config.yaml
dataset: "photos of plants and fungi (iNaturalist)"
targets: ["order"]
norm: "rmsnorm"
norm_position: "pre"
head_dim: 64
fused_qkv: true
widths: [96, 192, 384]
loss: "cross_entropy"
head_dropout: 0.1
optimizer: "muon"
muon_scale: "match_rms_adamw"
magnitude_pruning: 0.7
epochs: 123.2
Rows from block 3 of a small image classifier, named by matrix and row number. Rows with one number belong to one channel. Each number is 128 + 24 x the weight over its row's rms, rounded and kept within 0 to 255. All counts start at 0.
After each channel's rows are labels from the 100 images, of 14848, where the channel reaches its highest value: "strongest on" is what is common among them; "patch colour" is the nearest of a few named colours to the mean colour under the peak. Only what is clearly more common there than usual is listed. The data: photos of plants and fungi (iNaturalist).
# convs0: expand pointwise conv (model.blocks.3.convs.0.weight, 768x192x1x1), inputs 64-127
# convs2: project pointwise conv (model.blocks.3.convs.2.weight, 192x768x1x1, transposed), outputs 64-127

convs0.523 [128 110 128 128 154 128 128 192  60 117 182 128  85 128 128 128 128 146  69 128 128 128 172 128 163  71 156  54 128 114 128  54 192 128 128 100 128 130 109 128 110 128 128 128 128 128 144 165 128 128 128 128 124 128 128 128 128 132 128 128 210 128 128 108]
convs2.523 [128 128 128 128 128 152 110 128  94  57 146 121 128  91 128 128 128 128 112  93 194 128 128 128 148 128 128 128 128 128 128 128 128 128 128 128 101 128 111 128 159 104 128 128 128 125 128 128 128 128 105 128 128 114 128 128 159 128 123 128 128 128 128 128]
strongest on: class Liliopsida
patch colour: brown

convs0.250 [106 128 128 128 128 128 128 128 128 128 128 121 128 128 128 147 128 163 128 128  61 128 137 128 128 128 164 128 146 115 178 128 128 128 128 128 128 128 128 225 157 128 128 128 128 128 128 164 128 128 128 128 137 128 151 128 128 128 128 128 128 128 128 128]
convs2.250 [128 128 128 107 128 128 128 128 128 128 128 128 128 128 128 128  95 162 128 101 168 111 141 128 128 128 193  53 128 128 128  87 128 128 179 128 128 128 128 128 128 128 128 135 128 128 160 128 128 128 128 128 128 128 130 128 128 128 128 128 128 128 128 128]
strongest on: class: Liliopsida; order Asparagales; family: Asparagaceae
patch colour: cyan

convs0.106 [133  91 149 128 128 187 128 128 128 128 157 168 128 187 128 128 128 181  99 128 178 128 128 128 128 128 128 128 146 128 104 128 128  96 128 128 128 128 128 128  98 200 128 128 128 114 104 128 189  70 128  84 169 114 128 128 128 128 128 128 109 128 141 128]
convs2.106 [128 111 128 128 128 128 128 128 128 141 128 128 128 128 237 128 128 128 138 128 128 128 128  87 128 128 206  59 156 128 128 128 128 128  18 128 128 128 128 128 204 128 128 128  93 128 139 128 128 142 106 128 128 128 128 128 128 149  97 128 128 128 127 128]
strongest on: class Liliopsida
patch colour: grey

convs0.110 [101  86 146 128 128 128 125  84 128 128 151 128 128 128 128 193 150 128 148 101  98 128 141 128 128 101 128  45  78 106 128 133 123 128 113 128  78 128 194 128  68 128 128 128 169 128 128  79 165 128 128 128  98 128 128 143 128 128 183 128 128 128 150 162]
convs2.110 [128 128  91 128  86  93 128 174 128 147 128 157 128 187 128 128 183  75 128 128  83 128 128 128 114 123 128 150 136 128 128 128  80  93 166 128 145 115 115  59 137 128 128 128  74 131 135  69 128 128 159 128 128 128 160 128 179 128 128 128 128 103 142 183]
strongest on: order Lamiales
patch colour: grey

convs0.574 [128 128 128 128 109 168 161 128  61 128 128 102 128 128  89 128 128 128 128 128 128 128 128 128 128 125 128 128 128 128 128 134 128 168 128 140 128 128 128  72 128 128 128 128 190 128 128 128 128 128 128 128 127 128  86 128 144 128 130 128 128 162 128 128]
convs2.574 [128 158 186 128 132 125  65 128 185 128 128 164 128 128 173 143 128 128 114 128 162 128  94 128 128  95 128 156 140 106 128 128 128 128  71 166 128 128 158 128 128 153 128 191  99 128 177 128 144 128 103 128 128 128 120  89 128 128 128 128 128 128 103 128]
strongest on: order Asterales; family: Asteraceae
patch colour: brown

convs0.748 [128 128 128 128 128 128 128 117 128 128 128 128 104 101 128 128 187 128 128 126 128 128 128 119 120  76 128 128 128 211 128 128  46 128 168 128 111 128 132 128 128 128 133 169 128 127 128  85 128 128 168 128 164 128 128 128 128 128 128 128 128 128 191 128]
convs2.748 [128 128 135 151 128 128 128 157 140 128 128  94 128 128 187 128 128 101 140 128 137 128 128 128 134 128 114 128 128 128 128 128 158 128 101 166 128 128 125 168 128 128  61 169 128 155 128 128 108  66  83 128 128 203 128 128 128 128 206 128 128 128 128  94]
strongest on: class Liliopsida
patch colour: green

convs0.746 [121 179 128 128 128 169 128 150  62 177 171 128 128 143 128 128 128 128 131 128 132  80 128 128  70  54 128 128 128 128 128 128 128 128 128 128 128 164 128 128 128 128 107 128 128 128  47  81 128  97 128 128 128 128 128  99 128 128 128 128 128 128 100  68]
convs2.746 [128 167 128 128  89  88 128 128 104 114 128 128  91 128 128  86 158 128 128 128 126 128 188  83 128 128 128 128 146 161  71 128  42 128 128 128 128 128 119 120  76 128 128 181 128  34 128 128 128 128  89 137 128 109 128 128 128 188 128 128 128 166  95 128]
strongest on: kingdom Fungi; phylum Basidiomycota; class Agaricomycetes
patch colour: pink

convs0.674 [128 123 104 128 128 157 128 128 128 109 128 128 107 128 128 128 185 128 128 128 128 128 128 102 128 128 128 128 128  83 128 128 128 128 128 128 128 128 128 128 128  94  97 128 128 155 128 128  72 150 128 128 128 128 128 128 128 128  32 128  85 128 139 128]
convs2.674 [128 128 128 128 223 128 128 128 115 167 128 128  95 128 177 128 128 128 128 128 128 123 128 155 150 101  79 128 128 128 128 128 128 100 128 128 128 128 128 128 103 128 128 128 128 128 138 128 128 141 128 128 128 128  25 128 128 128 128 128 128 158 128 128]
strongest on: class Liliopsida
patch colour: brown

convs0.20 [128 186  81 128 128 128 129 128 128 128 128 128 128 128 141 128 198 128 128 102 154 128 128 128 128 128 163 128 128 130  77 128 128 128 128  72 128 128 128 174 145 128 128 128 128 128 138 128 128 165 128 147  58 128  94 128  96 128 128 128 128 128 128 103]
convs2.20 [128 128 128 128  89 128 128  56 128 135 128  68 128 128  94 128 128 175 128 128  87 128 128 128 128 128 128 172 183 128  93 175 113 128 128 126 128  75  87 195 165 135 128 162 109 128 195 169 148 112 128 128 128 141 128 128 127 128 127 128 128 128 108  95]
strongest on: order Asparagales; class: Liliopsida; family: Asparagaceae
patch colour: brown

convs0.762 [ 87 128 128  77 128 128 128 178 128 128 128 227 128 128 137 128 111 129 116 128 128 128 128 149 128 128 128 128 128  49 128 128 113 128 128 102 167 128 128 119 128 107 152 128 128 128 113 150 199 128 128 128 102 128 128 128 128 128 144 128 131 128 228 139]
convs2.762 [163 128 128 192 128 128 128 128 156 128 128 128 128 102 128 128 128 128 128  86 128 128 128 194 128  95 128 100 128 195 128 128 128 128 128 128 128 130 128 128 128 128 128 144 128 126 128 128  88 128 176 128 128  59 128 128 128 112 128 128 128 128 128  65]
strongest on: order Asterales; family: Asteraceae
patch colour: pink

convs0.598 [123 128 128 128 128 128 112 128 204  16 128 179 128 128 128 128 128 217 128 128 177 128 128 128 117 128 187 128 128 100 128 150 128 128 156 128 128 128 128 128 128  57 128 128 128 157  25 128 128 128 128 128 128 128 128 128 128 156 128 128 128 128 128 128]
convs2.598 [113 161 128 128 128 128  91 128 128 169 128  90 128 112  74 128 151 128 128 133 128 128 128 128 128 128 128 128 130 128 128  87 128 128 108 128 182  77 128 164  84 180 157 128 128 150 128 135  90 116 128 128 128 128 128 152  93  88 128 128 128 115 106 128]
strongest on: order Asterales; family: Asteraceae
patch colour: pink

convs0.696 [128 128 105 128 106  83 128 128 124 128 128 146 166 128 128 128 128 121 128 128 128 137 183 128 128 128 128 128 128 101 104 128 128 128 128 128 128 128 128 128 128  91 128  53 128 128 128 216  67 102 170 128 128 188 128 128 128 128 128 128 128 131 157 127]
convs2.696 [134 126 128  75 128 128 114 115 128 163 128 116 128 128 145 128  91 128 116 128 128 128  58 100 122 128 128 128 128 189 155 124 128 128 128 128 128 128 128 128 128 128 166 128 128 128 128 128 110 186 128 153 197  78 185 128 218 128 128 128 128 128 128 128]
strongest on: order: Caryophyllales; family: Cactaceae; family: Asparagaceae; text has "yucca"
patch colour: grey

convs0.675 [172  75  51 128 111 128  89 128 128 128 128 128 128 128 128 128 128 128 122  92  80 128 128 128 128 130 128 182 128 128 128 128 128 128 128 187 128 128  62 128  68 127 128 180 128 128 111 128 128 128 128 121 128 128 128 128 161  96 128 128 128 128  32 128]
convs2.675 [ 70 128 128 128 128 128 129 128 128 165 128 128 128 128 128 128 195 128 142 128 128 128 128 128 208 128 128 128 136 128 128 128 128 128 128 128 128 128 128  66 128 128 142 160 128 128 128 151 128 216 171 128 128 128 128 128 128 128 128 128 128  74 182 176]
strongest on: order Fabales; family: Fabaceae
patch colour: grey

convs0.747 [128 128 128 128 128 128 244  97 128 128  99 128 128 128 128 115 128 187  90 128 128 128 113 128 128 178 128 145 128  83 128 149  99 122 128 150 153 137 128 128 128 128 128 177 142 128 161 164 128 128 128 128 128 121 128 128 128 128 128 128 128 128 128 225]
convs2.747 [128 147 157 128 128 128 171 128 128 133 128 135 106 120 128 128 177 128 128  97 128 128 128 170  85 128 128 128 128 128 128 164 125 128 162 204 157 128 128 108 128 175 128 120 128 171 128 128 191 150 128 128 150 198 142 128 128 128 135 128 133 128 144 153]
strongest on: class Polypodiopsida; order Polypodiales; text has "fern"
patch colour: grey

convs0.462 [128 128 128 128  69 128 107 128 128 128 128 128  82 128 199 128 196 128 205 128 148 128 128  46 143 128 128  89 142 165 128 181 128 128 128 128 139 128 128 163 184 128 128 128 111 128 128 128 215 158 128 128 128 128 128 128 128 128 128 128 114 104 128  94]
convs2.462 [128 173 128 128 164 128 128 128 153 128 128 128 128 128 128 172 128 128 128 128 128  74  98 142 128 101 128 170 128 132 128  97 128 128 128 128 160 128 128 128 128 128 128 128 128 128 128 128 128 128 152 198 128 158 128 128  48 128 110 128 128 128 128 128]
strongest on: class Liliopsida
patch colour: green

convs0.388 [129 180 114 128 128 128 128 128 144 110 210 128 128 128 128 149 128 128 123 128  80 128 128 128 128 135 128 128 112 128 128 128 128 105 128 128 128 128 128 128 115 119 191 128 128 155 108 128 128 128 128 128 128  74 128 111 128 128 128 128 124 128  48 128]
convs2.388 [109 187 118 103 128 128 128 128 149 128 128  89 128 128 128 168 128 128  89 128  93 128 128 128 185 102 128 128 128 128 128 128 128 128  61 196 128 128 128 128 128 128 112 142 159 100 128 128 128 128  88  67 128 128 128 128 128 128 128 128 128 128 127 211]
strongest on: order Asterales; family: Asteraceae
patch colour: yellow

convs0.381 [128  68 128 161  80  95 128 128 128 128 128 128 128 128 128 133 128 128 128 126 128 111 128 128 128 128 111 128 128 128 128 157 128 128 128 128 128 128 128  92 128 130 128 210 128 128 128 128 128 128 206 128 128 190  90 128 128 128 187 128 147 128 128 135]
convs2.381 [128 128 128 128 128 128 128 128 128 128 128 122 116 128  68 128 128 131 128 128 128 128  97 101 154 128 128 128  83 128  67 128 119 128 128 128 137  53 128 145 128 116 128 151 128 128 128 128 142 180 128 176  85 118 128 128 164 128 132  29 133 128 128 143]
strongest on: order Lamiales
patch colour: grey

convs0.736 [128 161 128 128 128 128 183 128 128 128 161 128 128 128 128 128 128 128 165 128 128 128 128 128  85 128 128 128 128 196 128 128 128 128 169 128 128 128 128 128 128 128  81 128  92 128 128  97 128 135 128 128 128 145 196  76 128 128 128 128 128 128 128 128]
convs2.736 [128 128 128 128 128 128 128 147 143 128 121 128 201  99 128 128 128 128 168 128 179 128 128 128 128 128 165 255 128 128 128 128 128 128 149 128 128 171  99 128 128 125 128 128 128 128 128 128 128 128 128 128 128 128 128 128  60 128 128 128 128 128 128 128]
strongest on: class Liliopsida
patch colour: green

convs0.115 [128 128 128  31 129 128  46 128  75 128 173 115 103 128 216  80  77 128  86 140 128 107 128  85 128 128 128 128 149 128 128 128 128 128 128  78 202 126 127 156 128 128  47 128 128 128 128 128 125 182 128 128 128 128 128 128 128 128 128 128 128 128 121 128]
convs2.115 [139 106 164 128  95 168  84 128 181 115 128 128 128 128 128 128 128 128 128 128 128 128 128 128 128 128 128 113 128 107 168 128 128 128 128  88  88 128 128 128 128 128 128 128 128 128  83 128 128 128 128 128 128 128 128 128 128 171 109 173 128 128 128 128]
strongest on: order Asparagales; family: Asparagaceae; text has "yucca"
patch colour: brown

convs0.130 [128 128 128 128 128 128 128 128 135 128 128  90 128  96 128 135 127 194 128 128 128 128 128 128 194 199 128 128 128  45 128 128 128 128  91 128 128 128 128 128 140 128 128 128 128 140 128 128 128 128 128 128  67 128 128 128 156 128 128 128 128  55 128 128]
convs2.130 [ 41 151 128 128 128 128  61  93 201 128 128 128 128 128 103 128 128 128 128 128 128 128 128  96 128 128 128 128 128 128 128 120 128  90 128 128 128 128  87 128 128 128 128 206 142 111 167 100 128 138 128 129 100 128 128 128 128 128 109 128 106 128 128  99]
strongest on: order Asterales; family: Asteraceae
patch colour: yellow

convs0.600 [ 85 128 128 101 128 128 145 128 218 128 128 128 128 128 128 128 128 128 130 140 128 128 128 128 128 128 128 122 193 128 150 128 128 128 128 163 128 128 128 128 128 128 100 181 157 128 128 128 128 128 128 128 135 128 113 128 128 128 128 128  87 128 128 128]
convs2.600 [128 128 117 128 128 108 128  71 128 148 161 128 141  98 128 128 112 128 128 172 190 128  96 128 116  92 155 128 105 128 128 151 128 214 105 128 107 128  83 128 128 128 133 123 128 166 128 128 128  66 128 128 128  79 128 128 128 106 131 128 126 151 128  94]
strongest on: order Asterales; family: Asteraceae
patch colour: yellow

convs0.765 [128 128 128 128 128 169 128 128 128 128 128 128 128 128 128 158 128 128 128 128 128 128 128  68 128 128 128 100 128 128 128 128 102 128 147 167 128 128 128 128 128 128 128 128 124 152 128 128 128 128 128 128  81 128 123 121 128  83 128  91  43 128 128 128]
convs2.765 [128 128 128 128 128 128 128 128 128 128 128 128 128 128 128 128 128 128 128 174 128 128 145 128 128 128 128 128 128 128 128 128 128 128 128 128 128 128 155 128 128 128 135 128 128 204 128 128 128 128  74 128 128 128 128 128 128  86 128 128 128 128 128 126]
strongest on: family: Asteraceae; order: Asterales; order Ranunculales
patch colour: yellow

convs0.571 [ 76 104 128 128 128 108 128 128 121 128 128 128 113 128 128 128 128 128  48 128 151 128  29 128 128  59 151 128 128 207 128 128 128  80 128 128 128 128 128 128 128 128 128 128 244  77 122 128 134 128 128 148 128 161 128 128 107 141 128 178 128  47 128 128]
convs2.571 [ 51 128 128 128 128 128 176 128 128 128 140 128  95  99  65  37 128 128 128 128 128 128 128 128 128 128 128 128  31 128 128 128 128 128 128 128 179 119 128 128 114 128  58 128 128  82 128 128 175 197 210 128 128 152 118 128 128 128 154 103 128 128 128 128]
strongest on: class Polypodiopsida; order Polypodiales
patch colour: grey

convs0.432 [128 128 128 158 128 214 128 128  94 128 128 128 128 128 128 128 128 128 128 113 128 125 128 128 147 128 128 111 128 128 122 128 128  88 147  97 128  75  81 128 128 128 156 128 128 128 128 146  69 128 128 128  94 128 128 128  60 128 179 128 128 128 128 109]
convs2.432 [131 111 128 128 128 103  83 118 128 128  80  50 129 128 128 198  94 128 139 128 128 194 128 139 128 128 128 128 128  37 153 128 136 144 128  94 128 128 129 128 193 128 149 163  87  88 137 151 128 128 128 128 165 128 128 128 128 128 180 128 128 161 128 146]
strongest on: order Caryophyllales
patch colour: grey

convs0.322 [128  95 128 128 128 128 189 128 128 128 134 148 116 128 166 128 194 128 165 121 114 128 128 128 128 128 128 134 128 128 104 128 128 128 128 128  84 100  58 128 128 127 107 138 148 176 128 128 128 128 128 128 128 163 119 128 128 112 128 157 117 128 173 128]
convs2.322 [128 128 128 106 128 134 128 128 128 128 148  96 128 184 208 121 128 128 128 128 122  86 128 150  76 128 131 128 128 174 128 128 128  78 128  73 125  79 128 128  87 128 128 201 128 128 171 128 128 128 128 152  94 128  94 128 139 128  97 128 128 156 128  90]
strongest on: class Liliopsida
patch colour: cyan; white

convs0.561 [128 128 128 128 128 128 128 128 128 115 128 157 128 128 204 128  92 111 128 145 213 128 128 128 128 128 128 128 128 128 128 128 128 128 128 128 161 128 128 128 128  82 128 179 128 128 128  92 128 128 128 128 128 128 128 128  53 128 108 128 107  74  50 128]
convs2.561 [128 128 128 128 128 128 128 128 128 128  55 128 185 128 128 128  99 128 128 128 128 128 128 128 128 158 128 128 128 128 123 128  71 128 128 122 128 128 128 128 128 128 193 128 113 128 182 109 128 140 128 128 128 128 128 155 128 128 128 153  93 102 129 128]
strongest on: order Asterales; family: Asteraceae
patch colour: yellow