config.toml
model = "image classifier"
dataset = "photos of plants and fungi (iNaturalist)"
train_examples = 45211
image_size = 96
crop_scale_min = 0.7
horizontal_flip = true
rotation_deg = 5
cutout = 0.4
targets = ["order"]
num_classes = 54
arch = "coatnet"
norm = "rmsnorm"
norm_position = "pre"
activation = "star_relu"
head_dim = 64
fused_qkv = true
qk_norm = false
parallel_block = false
inner_norm = true
moe = "top_k"
num_experts = 4
moe_every = 1
expert_mlp_ratio = 0.5
experts_per_token = 2
shared_expert = true
patch_size = [6, 6]
depths = [2, 4, 4]
widths = [96, 192, 384]
loss = "cross_entropy"
head_dropout = 0.1
residual_init = "none"
optimizer = "muon"
muon_scale = "match_rms_adamw"
lr = 0.0015
momentum = 0.95
nesterov = true
orthogonalizer = "newton_schulz_5"
adamw_lr_other_params = 0.0028
ema_decay = 0.99
magnitude_pruning = 0.7
steps = 14500
batch_size = 384
epochs = 123.2
lr_schedule = "constant"
warmup_steps = 720
weight_decay = 0.1
adamw_weight_decay_other_params = 0
Rows from block 4 of a small image classifier, named by matrix and row number. Rows with one number belong to one channel. Each number is 128 + 24 x the weight over its row's rms, rounded and kept within 0 to 255. All counts start at 0. Numbers have three digits each.
After each channel's rows are labels from the 100 images, of 14848, where the channel reaches its highest value: "strongest on" is what is common among them. Only what is clearly more common there than usual is listed. The data: photos of plants and fungi (iNaturalist).
# convs0: expand pointwise conv (model.blocks.4.convs.0.weight, 768x192x1x1), inputs 96-191
# convs2: project pointwise conv (model.blocks.4.convs.2.weight, 192x768x1x1, transposed), outputs 96-191

convs0.110:128149128128085128128093112148117128128128128128128128155128196128128169128128188128128108128128128128128128128135128128152128120180128128082105128157128145128128128094128128128128128128128128128128125181108128134159080128128128128169128098128172128145128128053128128128089128158128128128
convs2.110:128128128084128128106128128128128109128129128128128161070128128128075168128128178167184131128154128128122128128128179130128096128128128131162106128128128128056128054128128150128128128128128164128128174149128128172175128128128157128169160128117195128124128128128128093118128128128128128128
strongest on: order Fabales; family: Fabaceae

convs0.208:083156128128171128128128128128128128128128128128128128067128156128128128128128124093128128112128128113135083166128128166128128128128128128128128104128128128164178156119179128180128128152128128128128128128172128128128155128128128042076193159128128128089128198188128128128128128121128128166
convs2.208:076128128155147128152128105102128128114128141124143128171166143092136096128128128128098173128128159128137128128128078099118128126173128115128085128128128196128128128164128128128128109128128128128128128152128128128128128128128078102128128128200128120160115128128128128128128137128206077150
strongest on: phylum Basidiomycota; class Agaricomycetes; order Polyporales

convs0.284:128099128113128131128128128128025128128128159128128131128128120128128204158181128144128064084128128128052090128128128128099128128132167128128155128128121118128128128128147128128128161128128096128151128128128128146213097128128128128168128129128082056128128128128137128128128121128090128188
convs2.284:128128128128155128128128139128091101128099111128145128128128128128136118128128108128128175128128128128128128128128128114128128128091128104128128168128128128213116128105128115128152128128128154112157128185128128128216128196128128128128128120061128128084131128052081128128128128078128128120
strongest on: class Polypodiopsida; order Polypodiales

convs0.759:128128128105128128128128119158147128139128128128128066128181166097101128155128128128128128128223124128125128173094128128128128174128061103100128097174128128128180128102128128128187128167111128124128071145128128128158186128128128128128128128090139128200128180118128128128128128128173128089
convs2.759:125128105132128200128128158128169128092128128128128128128128103128091128128086128128128128128128094128128128128128128136126109128175128128128128128128099128128180091128128128134128128128151197128140128124128128128114124128128128128131128054128128076128128128097158088128128128128128128128
strongest on: order Asterales; family: Asteraceae

convs0.366:128117162128158128128096128205165225166128097075128128128128128128128128208095128108130128128128128128126128128077128128128152128128128128128128128100128084084096088113167128128128128086128073128128128128098147128094128128128128128128114128175128128128128128128128147128128128102109139141
convs2.366:128089128128199128128078243128128128128072128130128128128155128128131070128128102098128128128128128128128128128128151128128128110128128128156192128128128128128128065128145111184128127128153128128128128128128128128128145156128128128128128157128128128185166128165128128128128142128128156128
strongest on: order Lamiales

convs0.548:086128090128128128128128128128128091128128128090128086128180189095180150128128128128157085143128128104128128128128069126073128172176076185128116128128128128154128128128020128128128102128128128154128128128116128128128128128128128070128128128216128065128128117146128128128128128128128128128
convs2.548:128128128128119128128128128128216128128104128170128128128105128128143115128128128128128128128128128134128128129132128120128128178128128128128128128148098159128128128128190128128128183191101128128128096102128128089159128108115083128128177128128128128128128144128128190069089169128128164121
strongest on: phylum Basidiomycota; class Agaricomycetes; order Polyporales

convs0.132:090128128128128109128068128185128157128128128108176059147128094134128115213128128128108128196171141128128128128128128157077128128128128128128166128084128128152182080111152117128128128128155113128116128147128128057128140128166128128128128128070166128128128128150185128139128087053128110128
convs2.132:109128128128169128128128128110128128128128128128128128128128075128154175128128072128128074125102128128103113149128128128128128128128088080128128128201080128128128128128128128128128151128128128128185132168128039105128122098126128128128128161101128085128128128128128082110089128128128128128
strongest on: order Lamiales; family: Plantaginaceae; text has "speedwell"; text has "veronica"

convs0.498:128071128128078095128128128086138128128128128128128128128119093128128128151128128128128128128128128147106128128096128070074128128128128128126160128128128128133128128128128128128042128128160128128131128128128128128128114128141128128128128128128128128068128071128128147128128128128141200134
convs2.498:128128128128128106128128128128106138128128128128128196128128150128088195128128033129136128128128156128142128128105128128128128128128128128106128128128128130128128179128128175126166128128128128123099128128128128128134128128128179177128155183107128195077128128113128170128170100159128128128
strongest on: order Caryophyllales

convs0.257:128128128128128128128128128060124128087204128125128100128128128092103128128107129128128128128169128128128100099128128117128128128128085142128148100128128128128128095128128194128128110172128148128128069128128128103150128128128128149128104166128092128083128185128201128128128128128167128128
convs2.257:128155128128128180128128071126128128128150128128128128128128128127128139128128128128104128128126118128128128128128128128128092146128197128128174103128128128128181128128128175128128099147128128128128128128128128061128135128128073128050128128128128128128124128128207110142128128128128051128
strongest on: order Asterales; family: Asteraceae

convs0.236:128085165091128128168128128159128128128069128156128128128128128128128108128142141184128187128128159200128128065172128128081128128128128128128128165128128090076128126128128166128128161128128128106135128140128151128128128024128128128127128128128159128128128076128166128128107128128175128072
convs2.236:128128128178130092128128153181128128128101128128150128128136128159128128079128128164072128128128128128080128117069128128128128128061128094128128156128112230131128128168152153128106128128128128128128128128177144128153128128128128128120113128128154128188128128091142128090160128128128128098
strongest on: order Caryophyllales; family: Cactaceae

convs0.356:116084073128130128061148046128128128128128128118128128128133128128128128128133128128128128128128128181166128128128128128128128134121128133128128128128128128169128128128147128128128061128095128128141128128210128128055128128171128112128106128128108128138128128128128085128128132128128128128
convs2.356:066112127128128128128165128128128128141128128128128167108128111128128128105128119157120108128128128128128128132168175128128128112117128128128128158128128128180174128128112128128128124128128128128176147128128128128128113227068128128128128128128128128128064159128128128089128128128128054128
strongest on: class Polypodiopsida

convs0.200:128133128128128153128111102128128128163121196128128128162102134104128175128150185128128201128202128128128128115128192128151112136128128128128128128128128151160128149025128128128128158128128177105135166128128128128193188107128128128128128134073128128128119128101185128157106123128128062132
convs2.200:128128128160128128105077128128128128128128109128094191128128128128089128117128138196112145134128111131128128105128127140128128128085128080128128175125128142128128128128154128165128128128148138128128128151075128159128128128128184109128128128128145144128128128128108126066112128175128128108
strongest on: order Asterales; order Ranunculales

convs0.66:128128083080128128128128153128128128128155154128117128140196128068128157128150128101128129153128128128128128128128128128134128128128152128191128089150165128128145128018128118128097128190128142128128128128128128128128128083128095128128128128128128128128128128114145128128128128128128128173
convs2.66:128128128128128161128128128146128158128128215031068176128128128128125128056116128128190128128128128190128128128128074128128128065059128128130128189128101112128146153128128128128157128128128128182086117128128128098128128199128164071097057128073150128128128128128157128128128128128119128128
strongest on: order Asterales; family: Asteraceae

convs0.321:128090128128128016128128128128128128112062128128128128128128128128128077137128128052081092128128128128167128128128128128128148080128081128128128214191069128128128099128128154128128128128128102128128128128128128137128083128128128113157128128128128128129128128128128086128084128099128128128
convs2.321:193128128128128099196128128128153128128128054128128104129128128128128219128128128128128104181128128128128128150128128128128128071128128178128128128150128112081128128128128128128128163128128128045163104128128128128128128128128111128107128128128128144128128128128128062128128128128144128128
strongest on: kingdom Fungi; class Agaricomycetes; phylum Basidiomycota

convs0.601:077191040181128068128128128128128224128142128128174128128128128128128116128166128128148128128128128105128128128128128128128111128128128113128128128183161128128128128128133097128128145128128128128173128128128166128128128128128128128128128128128128128137103016147128191166128128128128128128
convs2.601:118170128181128128077146098128128122128128128128128128128178046138128128169162128128128128128121128128142128128128128128128108128211128128128128183151128196053128128128128174128177128128128151128128128128069128128128128128114099068128128128171128128128128128128176128128128128147128128128
strongest on: kingdom Fungi

convs0.209:128120128128185135128123128187128158128166128128128128128126128128128128167128128128128055128128110128128195092090149128047162128089128128119128128128082131128128128128128131128128106126128128120115128143128146128127128128128128150118128197057127143128128128128071089034128128128128128128
convs2.209:128125128128154128128115128179128069128128128128089128128123128128152128128170128128128128128177128128128128128128128191128128120133128122128087128128185128106090128128128126128128195128128128046128128128128128128128104128128094128128128128128128125128109044128128128062173128138128128128
strongest on: class Polypodiopsida

convs0.577:154178128128128128128128128188128128155128141128128128167128128128128128128136120128128104102128145114128128177128128128084112128081128090128128128128128128128100108141128128128128099128128128032076141154159128128128128128128128128128128128128197121128115128174226181108128128135128128128
convs2.577:045128128128128128128128128128128128128128174128128128128195128128128128032128128168144128145128128128128128128128128128132128128128128128128128128128128128128199159093128086128128128128128170158173128178128128128128160193128128128128128128128128128128128128128128128128128128100128082128
strongest on: order Asterales; family: Asteraceae

convs0.328:165128133114103128152128128128106128128110110109128096154146128128128128128128161154128128128163128128128141128128166128128128128188128128118150128195128128102128204128128128128201093128128139128055105128106220124128128072128128128133121128128196128172141128089171128128128128128128128128
convs2.328:128128128116128186228128147128130128128128181204128128128145130128086177128113095128128128080128128128128111128128128128128128130098128142128115128128127201128128128128076128128200128128152128128128075113128128086132161089128128128112128145047128128128128128128128075128128110128128089128
strongest on: order Asterales; family: Asteraceae

convs0.506:128128128128128069128128128135128128128128138101128128119128255128128128128128184116128128128128171128128128179128128128100128128128128128128181128128128128128128128160161128128119128128128128128128122048099128134139128114128124128128128128128128128128128154100128163071148128167128064088
convs2.506:085128128084128192128128128112128128128128128185128128128128128128128128128069189095133128128103108128128128128128164066128128128128128128128128128117128128167128128128128163154128128128120128128128218093128128112116128128128128166128128140128128121128071128128128128128128103128128128067
strongest on: class Liliopsida

convs0.752:184128128128128128128153160128128099151128128127185102098128128128128074128137099114082128106133128128128165128128107180128128128128082078104109134170128128167128128128030128128128138128128123128143128084134101146188113128056128128128128128078128128128128128161155128128128128133128070128
convs2.752:128128102151128129128135128128112128213128128128157055128128128128128128136113128128128081128079096128171126108128128161128128128128128128128128128128102128128128117103165128118128174108122154128121128096167113124136171128083128128128162128106128128129116128075100128156099128083128135106
strongest on: kingdom Fungi; class Agaricomycetes; phylum Basidiomycota

convs0.63:128095141128209095092142128124128113128131138095128120156128128178172193128204128128128128128168128129061092158150128128126128128128169128071152128128172128128128128128128096056159128128152128118128124128153128128187128128128170128128128128089095128128128136128128121128149142128128128128
convs2.63:149104112130128152099128128128108128107128139092128128128128110139128115128128128128128128182128128132128128128153099096140128128114128069128128128128170136128128128082128128128154141124128168128128158109176128128145080128128128128132147116128121128128128128128128128128112128037094128193
strongest on: class Polypodiopsida; text has "fern"; order Polypodiales

convs0.393:085154128128128128178128128128128144128128117055225119128128076128128128128130128128128128128128151128128128128114133128148128128128146128076119179128128108128128128070128168059128128128128128128128106128102128128128128130128092128093083128128114128167129128128128177128128128112098128128
convs2.393:128128128156128128128128128128128128128128187183128128128112128128128069085128108128128128116128128116128199128128107159128189128118128128128128128057128062070103107191038088128148128128146128128128128128128128128128128137128156128118081128167128122128128091128128125128128183200147128144
strongest on: order Lamiales

convs0.523:101139128128128128129128128128128061128128128103128128128128128201132128128128128128166128128127128060060128128128128128141128128128128128128128152128128063128128199128168128128128128175128099146128128112128128128116182128128048128128145128128128128128128128128128123128128128128128128141
convs2.523:128063128128128209128128128128128128175128128128128153171128128128128213128081128128128128048128128128095132128128128128105128128142128128128142128128128128128128128128128128094151088128128128128128128200128128128114088150163128128128128124128128063128128128128128128128128128128128128172
strongest on: class Liliopsida

convs0.600:128128128141061128145128128128137128128128128206086128128128195128128128128128128128057128049128129128122128128128128128128128128108128149128064128128128128128128128128128080128128092128128128128168128128167061127128048128128128156128128128147128128128128128128128128069057096128128128128
convs2.600:128128128128116128128128238128128122128128184128146128128128128103128128186128128128128128128128128070128128128131128128128128128128128191128128128128128128170128128128128128128128128128128128128133128189128200128142090128128128128128106128128128023147128165095128128128128128225143092128
strongest on: class Liliopsida

convs0.152:128128088128128128103176128128086128044128128088128128128134128128128128128128128128197128128128165128114128128128128128128125128128128159064128128128128128128128128128114128128128151128128128128128128128128121114106128163128128128154128128104128128154128128132093153128132128128128141128
convs2.152:128193128072128128128128128128128207128128128099128128139128128128084128140109128128105128193128128110128152128128128128128128146128128139128128128128128128128152128128128072128118128128128128128128128128128092128000128128128128128128128128128128128128128128128128224128128128128128179145
strongest on: class Liliopsida

convs0.695:128128128128186128128128128128146149097041128128128128124128128128175128128128128128040128128128128128128095096128128201128128128128079128095128128128128128128180157091128158149128128165144128128128128131128149128128136128187149128128128128123128128128039128164128128166129141128128128128
convs2.695:128128128128128094128128064102184195128128139059128128128128176194128128128136161128128152135128128146128128136128128128128128128128112128114128128128128173172109128132142078128111128146065128128128128072128128128110178140172111128090128128128128128128129128037133128128090114108172128141
strongest on: kingdom Fungi; phylum Basidiomycota; class Agaricomycetes; order: Polyporales